Weights of a small self-supervised image encoder: arch efficientnet_v2, widths [32, 56, 96].
Rows from block 6 of a small self-supervised image encoder, named by matrix and row number. Rows with one number belong to one channel. Each number is 50 + 10 x the weight over its row's rms, rounded and kept within 0 to 99. All counts start at 0.
Before each channel's rows are labels from the 100 images, of 14848, where the channel reaches its highest value: "strongest on" is what is common among them; "patch colour" is the nearest of a few named colours to the mean colour under the peak. Only what is clearly more common there than usual is listed. The data: photos of plants, animals and fungi (iNaturalist).
# convs0: expand pointwise conv (model.blocks.6.convs.0.weight, 224x56x1x1), inputs 0-55
# convs1: depthwise 5x5 conv, stride 2 (model.blocks.6.convs.1.weight, 224x1x5x5, trained with AdamW), a 5x5 kernel
# convs2: project pointwise conv (model.blocks.6.convs.2.weight, 96x224x1x1, transposed), outputs 0-95

strongest on: class Aves; order Accipitriformes
patch colour: white
convs0.141:47 40 42 65 57 41 33 65 33 58 51 40 52 42 44 53 55 38 64 32 48 41 35 50 61 45 63 65 55 54 52 55 49 54 46 56 42 47 40 67 51 61 60 46 60 29 65 54 45 41 42 46 72 42 43 44
convs1.141:48 48 44 48 52 47 46 41 50 56 45 49 51 69 65 45 51 57 74 75 51 49 48 63 67
convs2.141:46 22 72 63 58 51 64 47 67 62 38 48 44 47 46 66 42 55 61 45 44 54 51 49 48 71 57 48 59 43 51 60 38 51 57 57 48 51 57 53 64 59 47 58 51 58 41 49 39 51 50 41 33 44 71 61 41 64 51 62 48 48 64 63 43 65 41 40 51 36 34 61 31 48 39 53 39 50 55 40 54 52 49 63 45 62 55 45 70 53 25 50 52 47 43 42

strongest on: class Aves
patch colour: white
convs0.18:43 42 60 62 28 41 45 56 50 44 62 45 59 53 44 37 39 46 56 55 39 68 40 50 54 54 71 57 49 71 63 55 39 43 36 53 45 37 37 60 50 32 62 46 53 32 48 52 39 55 47 39 65 55 50 55
convs1.18:51 54 59 58 52 51 56 56 57 53 51 53 47 49 50 47 40 28 27 42 47 39 33 28 37
convs2.18:51 51 42 52 53 60 52 60 44 52 73 56 55 58 56 38 43 58 49 45 68 59 46 49 58 41 45 62 47 55 37 46 44 36 60 43 52 38 71 47 40 67 48 41 54 42 57 51 60 46 62 67 61 53 55 62 56 25 37 36 54 50 50 29 48 45 53 66 58 65 45 61 50 77 60 38 34 64 51 46 34 50 42 41 53 61 33 53 33 52 53 52 53 48 54 50

strongest on: class Aves; order Accipitriformes
patch colour: white
convs0.12:56 57 62 49 53 58 44 52 60 43 40 51 52 59 53 52 37 48 55 46 42 64 59 30 72 58 38 49 55 41 61 62 38 48 57 51 40 43 44 58 57 34 31 40 64 49 55 63 30 46 58 52 64 39 36 66
convs1.12:48 49 49 48 50 52 43 40 38 43 42 36 36 38 37 39 33 38 35 32 48 43 41 38 45
convs2.12:25 45 63 50 65 54 67 53 52 61 45 40 32 45 44 55 44 30 46 38 66 56 28 64 48 30 54 47 32 47 59 50 46 60 55 43 64 49 62 52 51 72 40 44 45 66 62 46 58 60 51 42 41 63 62 41 52 60 50 49 62 38 49 58 44 53 45 58 37 45 51 61 61 44 51 70 37 51 67 50 55 46 51 50 53 60 43 46 55 38 50 51 51 65 64 38

strongest on: class Aves
patch colour: cyan
convs0.204:49 56 52 43 37 56 37 40 61 52 48 53 29 56 71 50 54 44 51 31 56 69 37 50 36 49 42 42 73 35 50 60 55 59 64 49 38 44 44 40 51 56 64 54 51 57 30 61 45 50 45 62 62 46 46 45
convs1.204:42 41 37 35 36 39 39 40 37 39 41 42 40 31 40 40 40 48 38 41 46 47 53 50 50
convs2.204:48 38 55 59 59 47 71 57 61 49 66 40 53 60 39 45 57 48 57 48 52 26 38 55 37 46 54 61 39 38 28 53 42 72 54 50 56 37 46 66 53 50 50 57 55 54 43 60 34 58 67 34 43 53 43 40 51 51 57 49 37 56 58 72 44 56 37 60 47 44 59 57 37 31 55 54 49 44 61 52 35 47 55 49 56 49 56 33 63 57 42 67 41 31 42 47

strongest on: class Aves; order Accipitriformes
patch colour: white
convs0.223:79 47 54 34 48 41 52 36 46 47 56 51 37 50 37 60 49 41 56 44 66 53 51 41 57 49 47 45 55 33 52 57 45 46 70 43 69 62 56 49 49 52 30 44 43 25 48 63 48 44 50 61 52 59 62 45
convs1.223:51 51 45 42 51 53 48 26 35 51 48 39 24 46 53 50 43 34 32 51 51 43 42 45 48
convs2.223:58 38 44 68 57 43 64 52 45 49 32 52 41 43 32 45 43 42 58 61 50 36 46 61 44 37 64 59 58 32 43 48 39 61 53 76 54 52 60 53 52 77 50 61 40 63 45 38 34 39 65 60 43 51 51 67 35 41 58 45 54 55 48 60 43 45 33 66 59 49 51 59 51 41 49 53 45 49 68 63 50 51 55 49 50 48 41 32 55 47 39 47 46 60 55 67

strongest on: class: Aves; order Accipitriformes; family: Accipitridae
patch colour: white
convs0.39:59 32 60 61 51 48 51 47 46 45 60 49 38 40 33 54 50 51 51 43 69 69 50 64 53 53 66 55 67 52 50 65 60 33 46 61 41 58 53 37 53 39 50 34 65 52 59 73 49 38 45 61 41 51 45 49
convs1.39:49 49 48 46 47 51 42 40 39 41 48 39 34 32 38 43 41 32 30 44 52 47 36 39 46
convs2.39:47 62 44 44 32 51 57 45 43 40 31 60 51 47 48 50 34 50 48 68 63 39 38 63 41 62 51 61 37 47 53 63 33 52 52 42 37 50 58 56 51 59 53 45 44 69 49 56 52 53 55 37 51 50 38 51 51 34 52 67 39 77 56 53 42 25 37 40 39 48 43 60 48 48 55 51 36 53 38 39 61 46 41 68 44 52 46 31 48 74 54 41 46 53 42 56

strongest on: class Aves; order Accipitriformes
patch colour: pink
convs0.122:50 66 44 29 58 53 47 38 59 51 59 51 46 52 59 43 48 50 50 54 50 42 49 56 40 53 41 42 51 28 44 41 70 52 62 48 57 45 55 55 58 47 64 37 76 61 27 63 54 54 48 54 36 59 35 64
convs1.122:53 61 55 60 64 60 67 55 49 51 62 52 38 30 41 56 46 31 35 43 56 52 40 46 52
convs2.122:54 50 45 49 49 53 76 43 48 56 44 48 43 40 56 74 64 27 51 58 55 38 45 52 60 55 36 68 56 49 53 50 50 55 51 57 33 58 45 45 61 67 55 54 56 62 38 65 46 55 49 46 38 47 60 50 46 57 60 65 51 58 56 47 38 60 49 34 38 47 45 41 66 37 56 63 49 57 70 75 45 34 48 57 48 46 47 57 38 52 30 44 69 56 46 42

strongest on: class Aves; order Passeriformes
patch colour: brown
convs0.29:41 32 31 57 77 61 45 50 58 56 48 56 52 49 41 51 61 51 45 61 49 29 70 54 38 51 65 62 64 43 45 66 43 44 43 51 42 46 44 63 41 58 51 54 40 48 59 55 47 56 39 55 49 32 60 61
convs1.29:50 44 56 51 45 52 55 62 51 40 68 74 62 39 31 58 64 51 41 37 49 48 48 47 40
convs2.29:54 49 58 40 57 42 50 54 50 28 58 47 53 53 53 36 51 54 55 46 43 52 54 44 41 62 43 48 44 42 40 50 70 36 53 67 48 62 71 69 37 47 37 50 55 41 76 34 62 52 62 63 53 42 35 63 47 60 40 60 70 63 55 53 55 46 51 75 68 49 57 49 45 55 40 36 57 62 48 29 57 50 54 57 53 41 61 51 56 44 65 53 54 55 44 50

strongest on: class Aves; order Passeriformes
patch colour: white
convs0.154:49 38 55 52 43 49 47 62 22 29 36 55 41 58 38 40 37 39 43 63 47 46 58 64 46 52 53 63 43 73 60 49 48 50 42 44 50 66 41 43 66 41 40 37 65 51 40 46 52 56 46 62 62 46 48 52
convs1.154:52 51 49 43 50 48 48 49 49 55 36 41 47 65 62 26 33 50 70 63 39 44 49 58 57
convs2.154:54 40 52 62 45 52 35 49 37 62 49 51 44 31 57 52 33 51 49 62 56 44 58 53 49 29 53 44 42 49 59 49 50 44 57 47 34 38 56 58 75 52 29 50 41 44 53 39 64 49 54 47 49 47 40 55 62 62 46 33 45 52 68 50 54 53 65 47 42 41 41 36 55 53 49 41 40 43 35 52 63 56 54 54 78 60 55 52 33 63 58 49 61 50 36 22