config.toml
model = "self-supervised image encoder"
dataset = "photos of plants, animals and fungi (iNaturalist)"
train_examples = 77898
image_size = 32
crop_scale_min = 0.2
horizontal_flip = true
color_jitter = 0.6
method = "vicreg"
arch = "efficientnet_v2"
norm = "batchnorm"
activation = "silu"
depths = [3, 3, 3]
kernel_size = 5
stem = "single"
expansion = 4
widths = [32, 56, 96]
projector_hidden = 1024
projector_out = 512
projector_hidden_layers = 1
init = "orthogonal"
residual_init = "scaled_by_depth"
optimizer = "soap"
beta2 = 0.95
lr = 0.0019
beta1 = 0.9
shampoo_beta = 0.95
eps = 1e-08
precondition_frequency = 16
max_precond_dim = 1536
merge_dims = true
one_sided = true
adamw_lr_other_params = 0.0028
grad_clip = 3.0
adaptive_grad_clip = 0.02
steps = 7100
batch_size = 256
epochs = 23.3
lr_schedule = "step"
warmup_steps = 210
weight_decay = 0.1
adamw_weight_decay_other_params = 0.05
Rows from block 4 of a small self-supervised image encoder, named by matrix and row number. Rows with one number belong to one channel. Each number is 200 + 30 x the weight over its row's rms, rounded and kept within 0 to 999. All counts start at 0.
After each channel's rows are labels from the 100 images, of 14848, where the channel reaches its highest value: "patch colour" is the nearest of a few named colours to the mean colour under the peak; "strongest on" is what is common among them. Only what is clearly more common there than usual is listed. The data: photos of plants, animals and fungi (iNaturalist).
# convs0: expand 5x5 conv (model.blocks.4.convs.0.weight, 224x56x5x5, each kernel summed), inputs 0-55
# convs1: project pointwise conv (model.blocks.4.convs.1.weight, 56x224x1x1, transposed), outputs 0-55

convs0.179,175,202,182,224,241,159,226,247,174,223,155,179,219,167,219,175,236,184,223,208,180,219,146,215,240,180,218,222,174,212,210,243,206,202,193,206,205,269,179,225,186,198,226,223,219,212,205,220,149,258,211,127,163,143,207,177
convs1.179,186,172,244,238,167,239,145,206,159,186,193,167,211,205,204,162,177,136,204,214,172,207,126,170,192,233,206,214,183,219,217,257,265,175,139,191,201,215,206,224,248,197,205,196,223,200,199,178,176,201,198,210,148,187,215,241
patch colour: white
strongest on: class Aves; order Passeriformes

convs0.154,200,153,175,239,214,223,225,173,212,192,196,225,192,177,238,202,177,175,173,225,257,189,256,204,225,166,282,219,192,228,242,208,224,194,246,170,226,196,231,262,213,194,192,167,230,167,207,229,161,220,209,171,234,207,204,255
convs1.154,208,205,188,160,200,196,158,176,194,240,178,292,177,226,182,228,193,200,185,175,203,180,263,233,193,184,182,185,226,218,210,171,234,216,160,214,253,226,253,215,221,169,184,190,230,177,151,263,195,180,225,190,224,195,222,149
patch colour: white
strongest on: class Aves

convs0.98,258,195,226,234,165,162,233,208,192,204,183,183,195,242,179,155,171,202,187,216,226,251,187,227,184,174,195,231,163,196,190,243,249,195,227,257,249,188,185,149,224,209,249,232,191,221,178,149,204,220,242,151,175,224,176,201
convs1.98,190,190,223,202,143,237,200,213,188,224,212,189,220,223,202,225,174,150,159,176,164,140,234,181,231,201,238,216,201,211,230,175,177,235,162,202,230,178,185,270,197,217,194,226,183,222,235,254,175,176,258,230,192,229,264,202
patch colour: white
strongest on: class Aves; phylum Chordata

convs0.65,167,193,205,245,242,191,212,181,227,228,153,150,269,132,207,195,168,220,165,217,196,293,188,204,260,221,203,203,213,182,193,237,176,172,186,194,202,187,205,205,198,201,210,213,217,206,201,185,262,184,196,227,244,173,180,169
convs1.65,176,264,275,150,200,187,195,153,214,209,168,167,193,238,197,200,197,165,222,220,179,186,247,155,218,186,178,239,207,150,187,181,218,241,192,161,166,223,245,177,163,157,142,166,195,177,211,204,201,205,211,214,180,203,220,165
patch colour: black
strongest on: class Aves

convs0.24,192,266,228,194,185,251,163,220,205,126,208,236,201,233,207,224,203,172,189,212,195,150,254,208,228,173,195,249,140,211,232,176,211,176,179,231,213,170,201,185,259,182,208,170,164,226,194,192,199,184,192,208,127,191,205,210
convs1.24,161,213,226,216,200,239,173,225,209,166,246,196,253,212,195,184,192,184,240,233,227,228,156,206,218,204,142,244,212,167,185,259,168,185,201,237,231,189,160,152,167,181,194,233,169,190,161,218,248,203,199,214,251,191,148,207
patch colour: white
strongest on: class Aves; order Passeriformes

convs0.99,142,200,182,198,244,150,262,177,212,192,165,169,214,139,212,172,202,181,182,200,219,209,240,174,184,161,233,206,135,237,175,163,252,200,195,167,232,229,185,246,211,190,206,198,196,163,190,220,171,217,168,213,240,162,215,230
convs1.99,211,155,175,143,224,198,172,217,154,176,248,175,229,202,221,250,231,218,184,246,212,179,213,213,197,206,168,218,238,227,170,153,293,207,201,214,252,201,226,181,187,219,197,201,202,234,207,161,183,192,207,194,189,274,189,204
patch colour: white
strongest on: class Aves; order Passeriformes

convs0.193,191,207,203,198,162,133,214,192,180,161,245,139,149,149,216,192,191,251,165,190,195,194,170,153,143,235,157,220,195,201,180,183,177,148,225,224,177,204,199,206,204,232,167,226,205,173,181,217,201,181,171,209,216,240,163,248
convs1.193,184,229,195,208,178,247,220,228,224,215,130,180,210,210,239,198,257,214,236,175,209,129,198,239,215,189,213,151,147,198,207,161,161,192,224,165,185,235,196,183,196,219,193,166,176,215,217,156,265,219,229,157,176,182,203,181
patch colour: black
strongest on: class Aves; order Passeriformes

convs0.55,204,196,179,212,262,227,198,206,228,216,169,201,292,200,194,213,201,144,262,216,212,194,211,235,191,217,213,192,243,195,210,171,199,192,162,189,231,182,159,208,203,185,204,175,231,211,193,226,187,259,178,210,218,141,242,128
convs1.55,218,247,192,140,174,165,202,240,213,230,246,161,175,212,191,213,181,197,210,153,170,152,193,240,280,212,199,211,171,224,206,229,178,186,202,185,216,268,200,209,143,183,222,217,175,207,202,148,178,152,219,194,177,194,181,230
patch colour: pink
strongest on: class Aves; phylum Chordata