From a checkpoint of a small self-supervised image encoder.
Training: 7100 steps, batches of 256.
Rows from block 4, named by matrix and row number. Each number is 128 + 32 x the weight over its row's rms, rounded and kept within 0 to 255. All counts start at 0. Numbers have three digits each. After the name is the row's rms in percent of the matrix's.
# convs0: expand 5x5 conv (model.blocks.4.convs.0.weight, 224x56x5x5), inputs 54-55, a 5x5 kernel for each
convs0.156 104:110110126129108113108142143133130137130101121122096111133156105108169145109115119108055075108111140070172140127115117142127126162109088124112112132127
convs0.157 101:125096098105115119077142119099109145148135069097055131162132116091131119103119133168187173131135149159132147101159092178165163141109210119141125142164
convs0.158 103:101084089102115119123107100155119095126150158129125136153153153132105145148110110165180123109185154147153108187150087070082122113091117093131126109123
convs0.159 096:103119111111132153136119098161166162133090119169181130088102146108128149103159180174159127160156133248121140111066148101123127116140096123149146139122
convs0.160 101:146125117137174133114062118144130107069102132143117100118130128135131139115089128166155102108092146129139110125155119143126165140160144099143112152149
convs0.161 092:117112146142104123093111158170120111099121160124094086113175121098118134155048097115107121105118122113120131118200132113083099134123125102125101116076
convs0.162 099:104108115154187119109109135173085090097129151098088108122111070074101133097122105121092054129124160120090138148178098072125132124129097124116127087091
convs0.163 096:157144149137135192134098123164215158100121119195147068098087182166078110082126129097133180126140144116146135098139159153146141180104144131137131098143
convs0.164 098:111125107104137122107100111114157167133119057142152141121067127142154137094088099143152056132092159125126128108145104136120103146131125124110130107108
convs0.165 105:141106117100126146165169135115112074060111133116100168150144099147121130147129133137146122108121115160148105247175113111101098064103132113103125148088
convs0.166 095:143119121129125136110104131142102102097147145125128123106108120102094112083114092070053112143119108088096145128113074055188211163094073255255191125102
convs0.167 104:159165130128123145158134133093126121155083119141106132092108162151140142127143109160128130122139125176134072123169142145092111185126133110098137113144
convs0.168 100:161132154127145131145132098128158145128116099124143088102112154148106080105131107123083047154162135091031130102113072000092110128115071086102108132113
convs0.169 099:134085087131172126078081118151133114104137159138150157135138159174150102118077113179167106150179152122111169171133010073092065073079141123089126091108
convs0.170 098:148122071051041146137088094099125134121075074106130145132112119121127146134148112112144110101080124138110102089070080082103090089036078140118120066169
convs0.171 099:155124086073107129161134108132128128146130124120102114113123128178150111137107125132150166114126140137138098177165142121136138194129103123139139066139
convs0.172 099:128106169132157109075159142136066061097097155108095123102150077080141122113158178074150109147185058089103144148101171147164150120149172166140103164180
convs0.173 098:150139168142170115109144126132133115149072121147148116149141152169125151140135130128119104160154139145103123092098166118134120106108089182125120112061
convs0.174 096:104120139135156101111100090098079089158088053103092157133084112059097088076196182140186163117152106151118120118068174126125125139173127132164145151156
convs0.175 111:086112133115108086087108131122099012076175132145114083083108148124117082085106160128138142134088077131169143192157042117099145102132125096123126110157
convs0.176 103:164146132156165175152191120133178161167147102168162167133123145145168113119156151118119094161168105177144181161082169174175167127164129140120088125127
convs0.177 107:105096115117165060082114133174064090143137160093067080090115132103069079078103119085131138090105110144148068061127104134113134109113172117143132168153
convs0.178 109:104120120134166116068038119169097105094103175113122105130166118115108124155168112118127125113130138139106149105084137063132140111084070170163111099098
convs0.179 105:142144148128120122139160141126120133132110133126096110143134140114125143126136119090126120155109099143105090123105137062135180237128109088122062111147
convs0.180 107:169174170151174205175176131177209182173141166157178172136156140131164149141168162160159152187147139159114174162151117115179156138130153196162147125165
convs0.181 097:162157203177164156127172169134131088091106133125078064097102168114061098125090075082080132107122147129156139147124169143138199180117107137150184122144
convs0.182 098:086136093145117139118115098139168135020073142154194203153126146130136144150121130141127137128116120138130120126145179127088164109165167112114107143164
convs0.183 094:126129130135121108085100063095094079128114144116081123144143115095122127129117141111115137132157138172194122170104112094085094074105109152163127185174
convs0.184 090:136150137138155118135145097089104124126125036146118166117074142127153133084105097150127106099088139129153099114125078180110098140079131133127131105112
convs0.185 105:158176164136155123155136114129058148209155179051084150144156094094104099079129135141144152155148153159124156112097166134145129102117129138122131105170
convs0.186 104:150155149151124127167125107157117159170148158138145187174172150142196153172167138135141134170146148131124153166228152157128107111158143110135173171100
convs0.187 100:128144195203184106129156163162143141135155161133143165131135130125131110085116085087104147119104102140144133127141144138071089100091114060085094109115
convs0.188 098:116127133137126099130147149145102118129156172106092116125128134133138114122146127129105172081164158129117091129211101129093161174153121154161148142143
convs0.189 104:157134101111160163135082113158110118116108171118134105144175098145179153165111095244193124101142232209146111113155146138129174119086079148165098119104
convs0.190 099:114110121118109102102088110099137110123130104117138115098105092110121121055137140087069090153153083072067126086038041134119122111129140144136140158121
convs0.191 097:108118096098129113103129134130101118150161175133107118136120108128114132080133158132112079165159109089084144132192148147151100122150170189139160147139
convs0.192 104:108156142128152145151130134157170172111104148131114135122133098128170130148137112140130115111076138122119074002217130156148187097131129159139080142128
convs0.193 097:156079084115090114081061113101131150093131110121113080072098075106110071080082094140160168116153188149117163131142197156163243210169168194206179189179
convs0.194 107:141121125147125144176094118116157150174083114123129167087110162111146150126130115084103102151155021134081139178000166078132133147086117157155111085134
convs0.195 101:111121102124118121157146127112117134114129150124111107123145145138125144134120105155136108107104095147137099135255156133129156151108148153102128110090
convs0.196 093:127114081119118122126107114128097115134099099091070043080108084089100076119146156172156182166141160146171141160201168147138170172161154134149154158169
convs0.197 098:119149119135106101125143128062111116085114063115108096101079111108109116060111097121096159124116127125150171169168169159149149178154160138145144139175
convs0.198 100:122125135137175110106117141201082093102150208088091102107172105120099121152036112129120089007071122121100013093095071050023100106102062034088092111065
convs0.199 100:119112096070101149135119054091157129124072068130154123118132102136156162185081070086169168066043086145147067045102140133129126104155127128143149142113
convs0.200 103:133117082092111149158099090086156171165116113146145159131165124147149119137197155213152187112147167141174110149068172174095149110162139123159162132112
convs0.201 098:125116125118127144119159110126150123148106101149105115110086149135140157112089098114103068101084090143153066029029155139100084080104135093133125080106
convs0.202 100:110144179112099109117170166073091104138136108101093117158137103115096151191176148112132178153156114102163116102169123160151174113132153145152185165122
convs0.203 099:117120132112118131134120152140097075049077123096105066072102094133134106137126133123112069113150168124080177245191168146167184200217189077114125151125
convs0.204 089:131171145125072137150136118116110090095093103090103088114117079096101100093147153133139139149141170139161162226255164184165179151139113193170172151107
convs0.205 096:113101108113135124095095110142129127136126137127120135090099150110134079055190130145140176159115122117130111077000110113134120092156133163160167186145
convs0.206 101:104098086084086141116050059073138152138081069148134099069081136152140091102154123130153130113050115163142100059083160172110114079149143120125102141164
convs0.207 106:136124156162172136119152123139145118091093078150139091093096140134103069082189163136148149193144089134116154095104159152165164143200185183173156171164
convs0.208 109:108112104110099073104098143132125163116137138129121116108117164123126114092103078118082115098092184070076119092178110114076030082159093065057084120074