A small self-supervised image encoder, trained from scratch: 2.26M parameters, 7100 steps.
Rows from block 4 of a small self-supervised image encoder, named by matrix and row number. Rows with one number belong to one channel. Each number is 128 + 24 x the weight over its row's rms, rounded and kept within 0 to 255. All counts start at 0.
After each channel's rows are labels from the 100 images, of 14848, where the channel reaches its highest value: "strongest on" is what is common among them. Only what is clearly more common there than usual is listed. The data: photos of plants, animals and fungi (iNaturalist). In brackets: how many of the 100.
# convs0: expand 5x5 conv (model.blocks.4.convs.0.weight, 224x56x5x5, each kernel summed), inputs 0-55
# convs1: project pointwise conv (model.blocks.4.convs.1.weight, 56x224x1x1, transposed), outputs 0-55

convs0.121 [156 167 142  91 130 132 135 128 131 133 143  90 163 132  96 110  79 152 161  94 104 138 130 143 159 197 124 137 125  97 127 110 129 125 162 132 116 118 104  92 148  90 128 151 156 107 101 106 167 144 130 145 119 130 139 106]
convs1.121 [108 113 132 110 121 128 133 131 130 120 105 138 132 163 166 173 143 141 148 124  92 130 163 152 153  92 126 108 151 119 159  94 122 113 113 141 177 119 134 115 125 154 147 133 155 112 127  93  75  57 120 133 131 165 154 112]
strongest on: class: Aves (95); order Accipitriformes (40); family: Accipitridae (33)

convs0.4 [129 121 135 119 165 112 113 134 201 177 122 113 139 141 136 120 115 135 162 121 160 134 126  88 130 108 118 126 144 153  95 113 100 142 127 132 157  86 148  92 118 112 155 112  75 139 119 111 139 131  92 135  76 138 116 146]
convs1.4 [141  94 153 146 122 118 117 144 126  92  92 105  83 106 157 139 121 134 119 179 128 138 148 147 100 128 104 105  92 150 138 107 148 123 124 119 103 148 129 114 158  94 119  93 185 107 136 128 109 121 175 164 172 143 137 126]
strongest on: order Passeriformes (52)

convs0.173 [110 115  99 154 136 142 135 139 138 161 107 135 159 132 115 193  91 135 122 137 150 109 122 149 137 113 160 143 165 159 119 150 104 115 140 113 109 132 142 115  72 137 115  96 160 103 135 160 130 160 145 146 154  70 152 114]
convs1.173 [126 145 104  98 158 116 136  95  92 155 167 156 100 131 100  85 151 108 128 161 107 119 126 135 129 134 116  80 130  73 106 123 142 142  95 124 143 114 166 111 122  96 158 135 127 165 104 122 158 140  91 117 105 157 140 142]
strongest on: class Aves (84)

convs0.56 [138 191 165  98 121 113 110 148 152 133 157  84 130 121 129 128 118 156 105 132 100 130 151 112 127 149 119 144 123 111 152 110  95  76 161 147  97 170 121 138 164  93 125  78 145 123 105 114 148 135 148 127 109 144 113 151]
convs1.56 [139 125  91 128  85  88  71 188 121 120 137 110  78 130 159 147 139 154 137 137 123 111 126 118 141 138 143 100 133  84 144 116 124 122 145 136  96 131 112 133 136 170  84 169 136 145 129 132 110  91 133 142 104 125 158 127]
strongest on: order Passeriformes (51)

convs0.195 [ 96 137 130 147 112 119 158 119 143 102  88 130 156 137 119  67 136 116 101 188 122  97 155 140 149 150 119 141  88 162 142 141 152 117 143 142  78 137  99 119 137  96 147 125 120  97 121  75 111 106 131 145 112 116 126 142]
convs1.195 [136  95 127 129 133 150 161 136 101  96 137  68 116 132 145 118 157 106 133 164 127 139 153 144 118 123 117 115  18 143 133 118 119 173 134 126 136 134 124 116 121 154 112 153 131 127 120 131 102 153 118 112 108 131 147 149]
strongest on: order Passeriformes (54)

convs0.205 [149 115 121 151 152 147 139 119 103 103 137 140 127  94 115 148 134 118  93 114 140 150 144 164  93 135 133  98 154 124 134 141 175 101 126 124  78 132 134 122  99 137 112  97 174 148 156 150 186 123 170 113 171 102 106 134]
convs1.205 [115 138  88  76 119  97 136 104 123 178 138 112 118 138 127 104 165 152 151 110  81 125 160 127 154 135 127 120  99 128 118 156 101 192 102 102 148 172 128 148 118 131 155 157 122 126 155 121 122 114 116 114 100 140 147 151]
strongest on: class Aves (86)

convs0.178 [109  84 104 162 136 142 135 154 100 113 117 124 124 148 155 103 125 113 122 174 123 102 134 164  74 105 136 174 117 139 125 152 111  80  83 146 148 147  92 115 127 126 126  88 131 143 144 120  86 153 146 102 134 111 112 113]
convs1.178 [110 117 113 139  66  82  98 157 122 135 105 131  74 133 139 157 120 113  99 149 115 101 102 129 146  94 142 113 135 120 131  82 136 135 170 124 118  99 113 127 152 139 141 123 145 135 123 161 111 100 146 118 123 128 199 127]
strongest on: class Aves (87); order Passeriformes (56)

convs0.94 [111 167 115 116 116  85 156 120 121 117 137 104  82 116 117 102 124 175  89 151 147 114 108 106  86 161  97 134 151 130 142 120 122  85 142 153 101 124 124 139 135 151  91 124 149 104 109 136 128 102 157 147 144 142  86 172]
convs1.94 [140 123  89 151 116 146  91 167 119 125 128 105 107 136 140 166 142 151 120 108 102  86 101 137 159 151 144 119  94  75 133 144 134 122 105 126  82 148 106 113  87 133 137  89  97 124 124  99 174 134 109  98 147 124 147 144]
strongest on: order Passeriformes (52)

convs0.72 [108 144  97 116 141 148 156 182 120 154 113 137 124 149 115 108 160 109 105 138  75 160 142 130 110 171 133 133 124 136 167 148 132 160 151 163  78 133 116 138 132 100 168 108 108 139 102 116 142 107 156 137  86 101 120 141]
convs1.72 [145 130  93 177 120 131 108 165  92 160 136 127 107  89 102 108 108 126 166  96 107 132 156  91  98 123 118 127 131 119 157 102 155 124 108 164  84 130 122 138  97 140 166 144 128 102 119 117 155 120 159 114 104  92 158 141]
strongest on: order Passeriformes (51)

convs0.87 [125 130 132 132 149  87 134 142 160 152 114  71 167 116  96 107 107 135 132 130 115 130 120 147 163 199  83 140 125 111 127 154 102 120 126 134 134 112 102 130 130 127 131 171 148  69 110 106 160 146 134 111 142 131 131  97]
convs1.87 [139 126 131  96 126 132 110 131 112 138 185 145 158 147 111 122 121  94 143 134 128 160 166 142 120 131 169 108 101 107 126 108 177  79  70 106 146 138 172 118 151 137 114 136 150 149 122 119 114 135 116 161  82 112 143 141]
strongest on: class Aves (92); phylum Chordata (92)

convs0.119 [116  97 118 109 109 106 136 124 132 139  92 121  92 131 150  82 138 110 118 124  80 160 132 105 187 110 131 108 141 143 143 115 116 127 157 164 126 151  93 119 109 131 157 114 113 155 139  77 111 110  61 111 113 129 121 132]
convs1.119 [143 139 113 100 117 124 122 158 133 149  91 118 191 134 115 135 202 111 136 163  97 109 108 155 159 133 181 108 112 152 109 120 111 117 128 131 124 145 125 131 114 123 148  99 123 114 167 119 149 134 163 105  80 119 133 124]
strongest on: order Passeriformes (56)

convs0.25 [ 94 149 121 168 163 112 148 131 102 110 101 126  97 103 131 146 145  94 136 133 175 143 121  82 130 131 135 122 122 118  94 170  99 131  80  96 139 139 161 156 108 127 140 135  89  95 140 160 139 130 137 159 136  97 126  93]
convs1.25 [141 105 133 152 107 131  97 137 152 150 107 133 156 149 134 103 175  81 104 127 108  75 102 109 146 153 133 156 138 145 132 126 173 124 111 111 136 154 139 171 129 133 115 137 126 137 179 161 104  83 144 132 112  90 149 146]
strongest on: class Aves (89)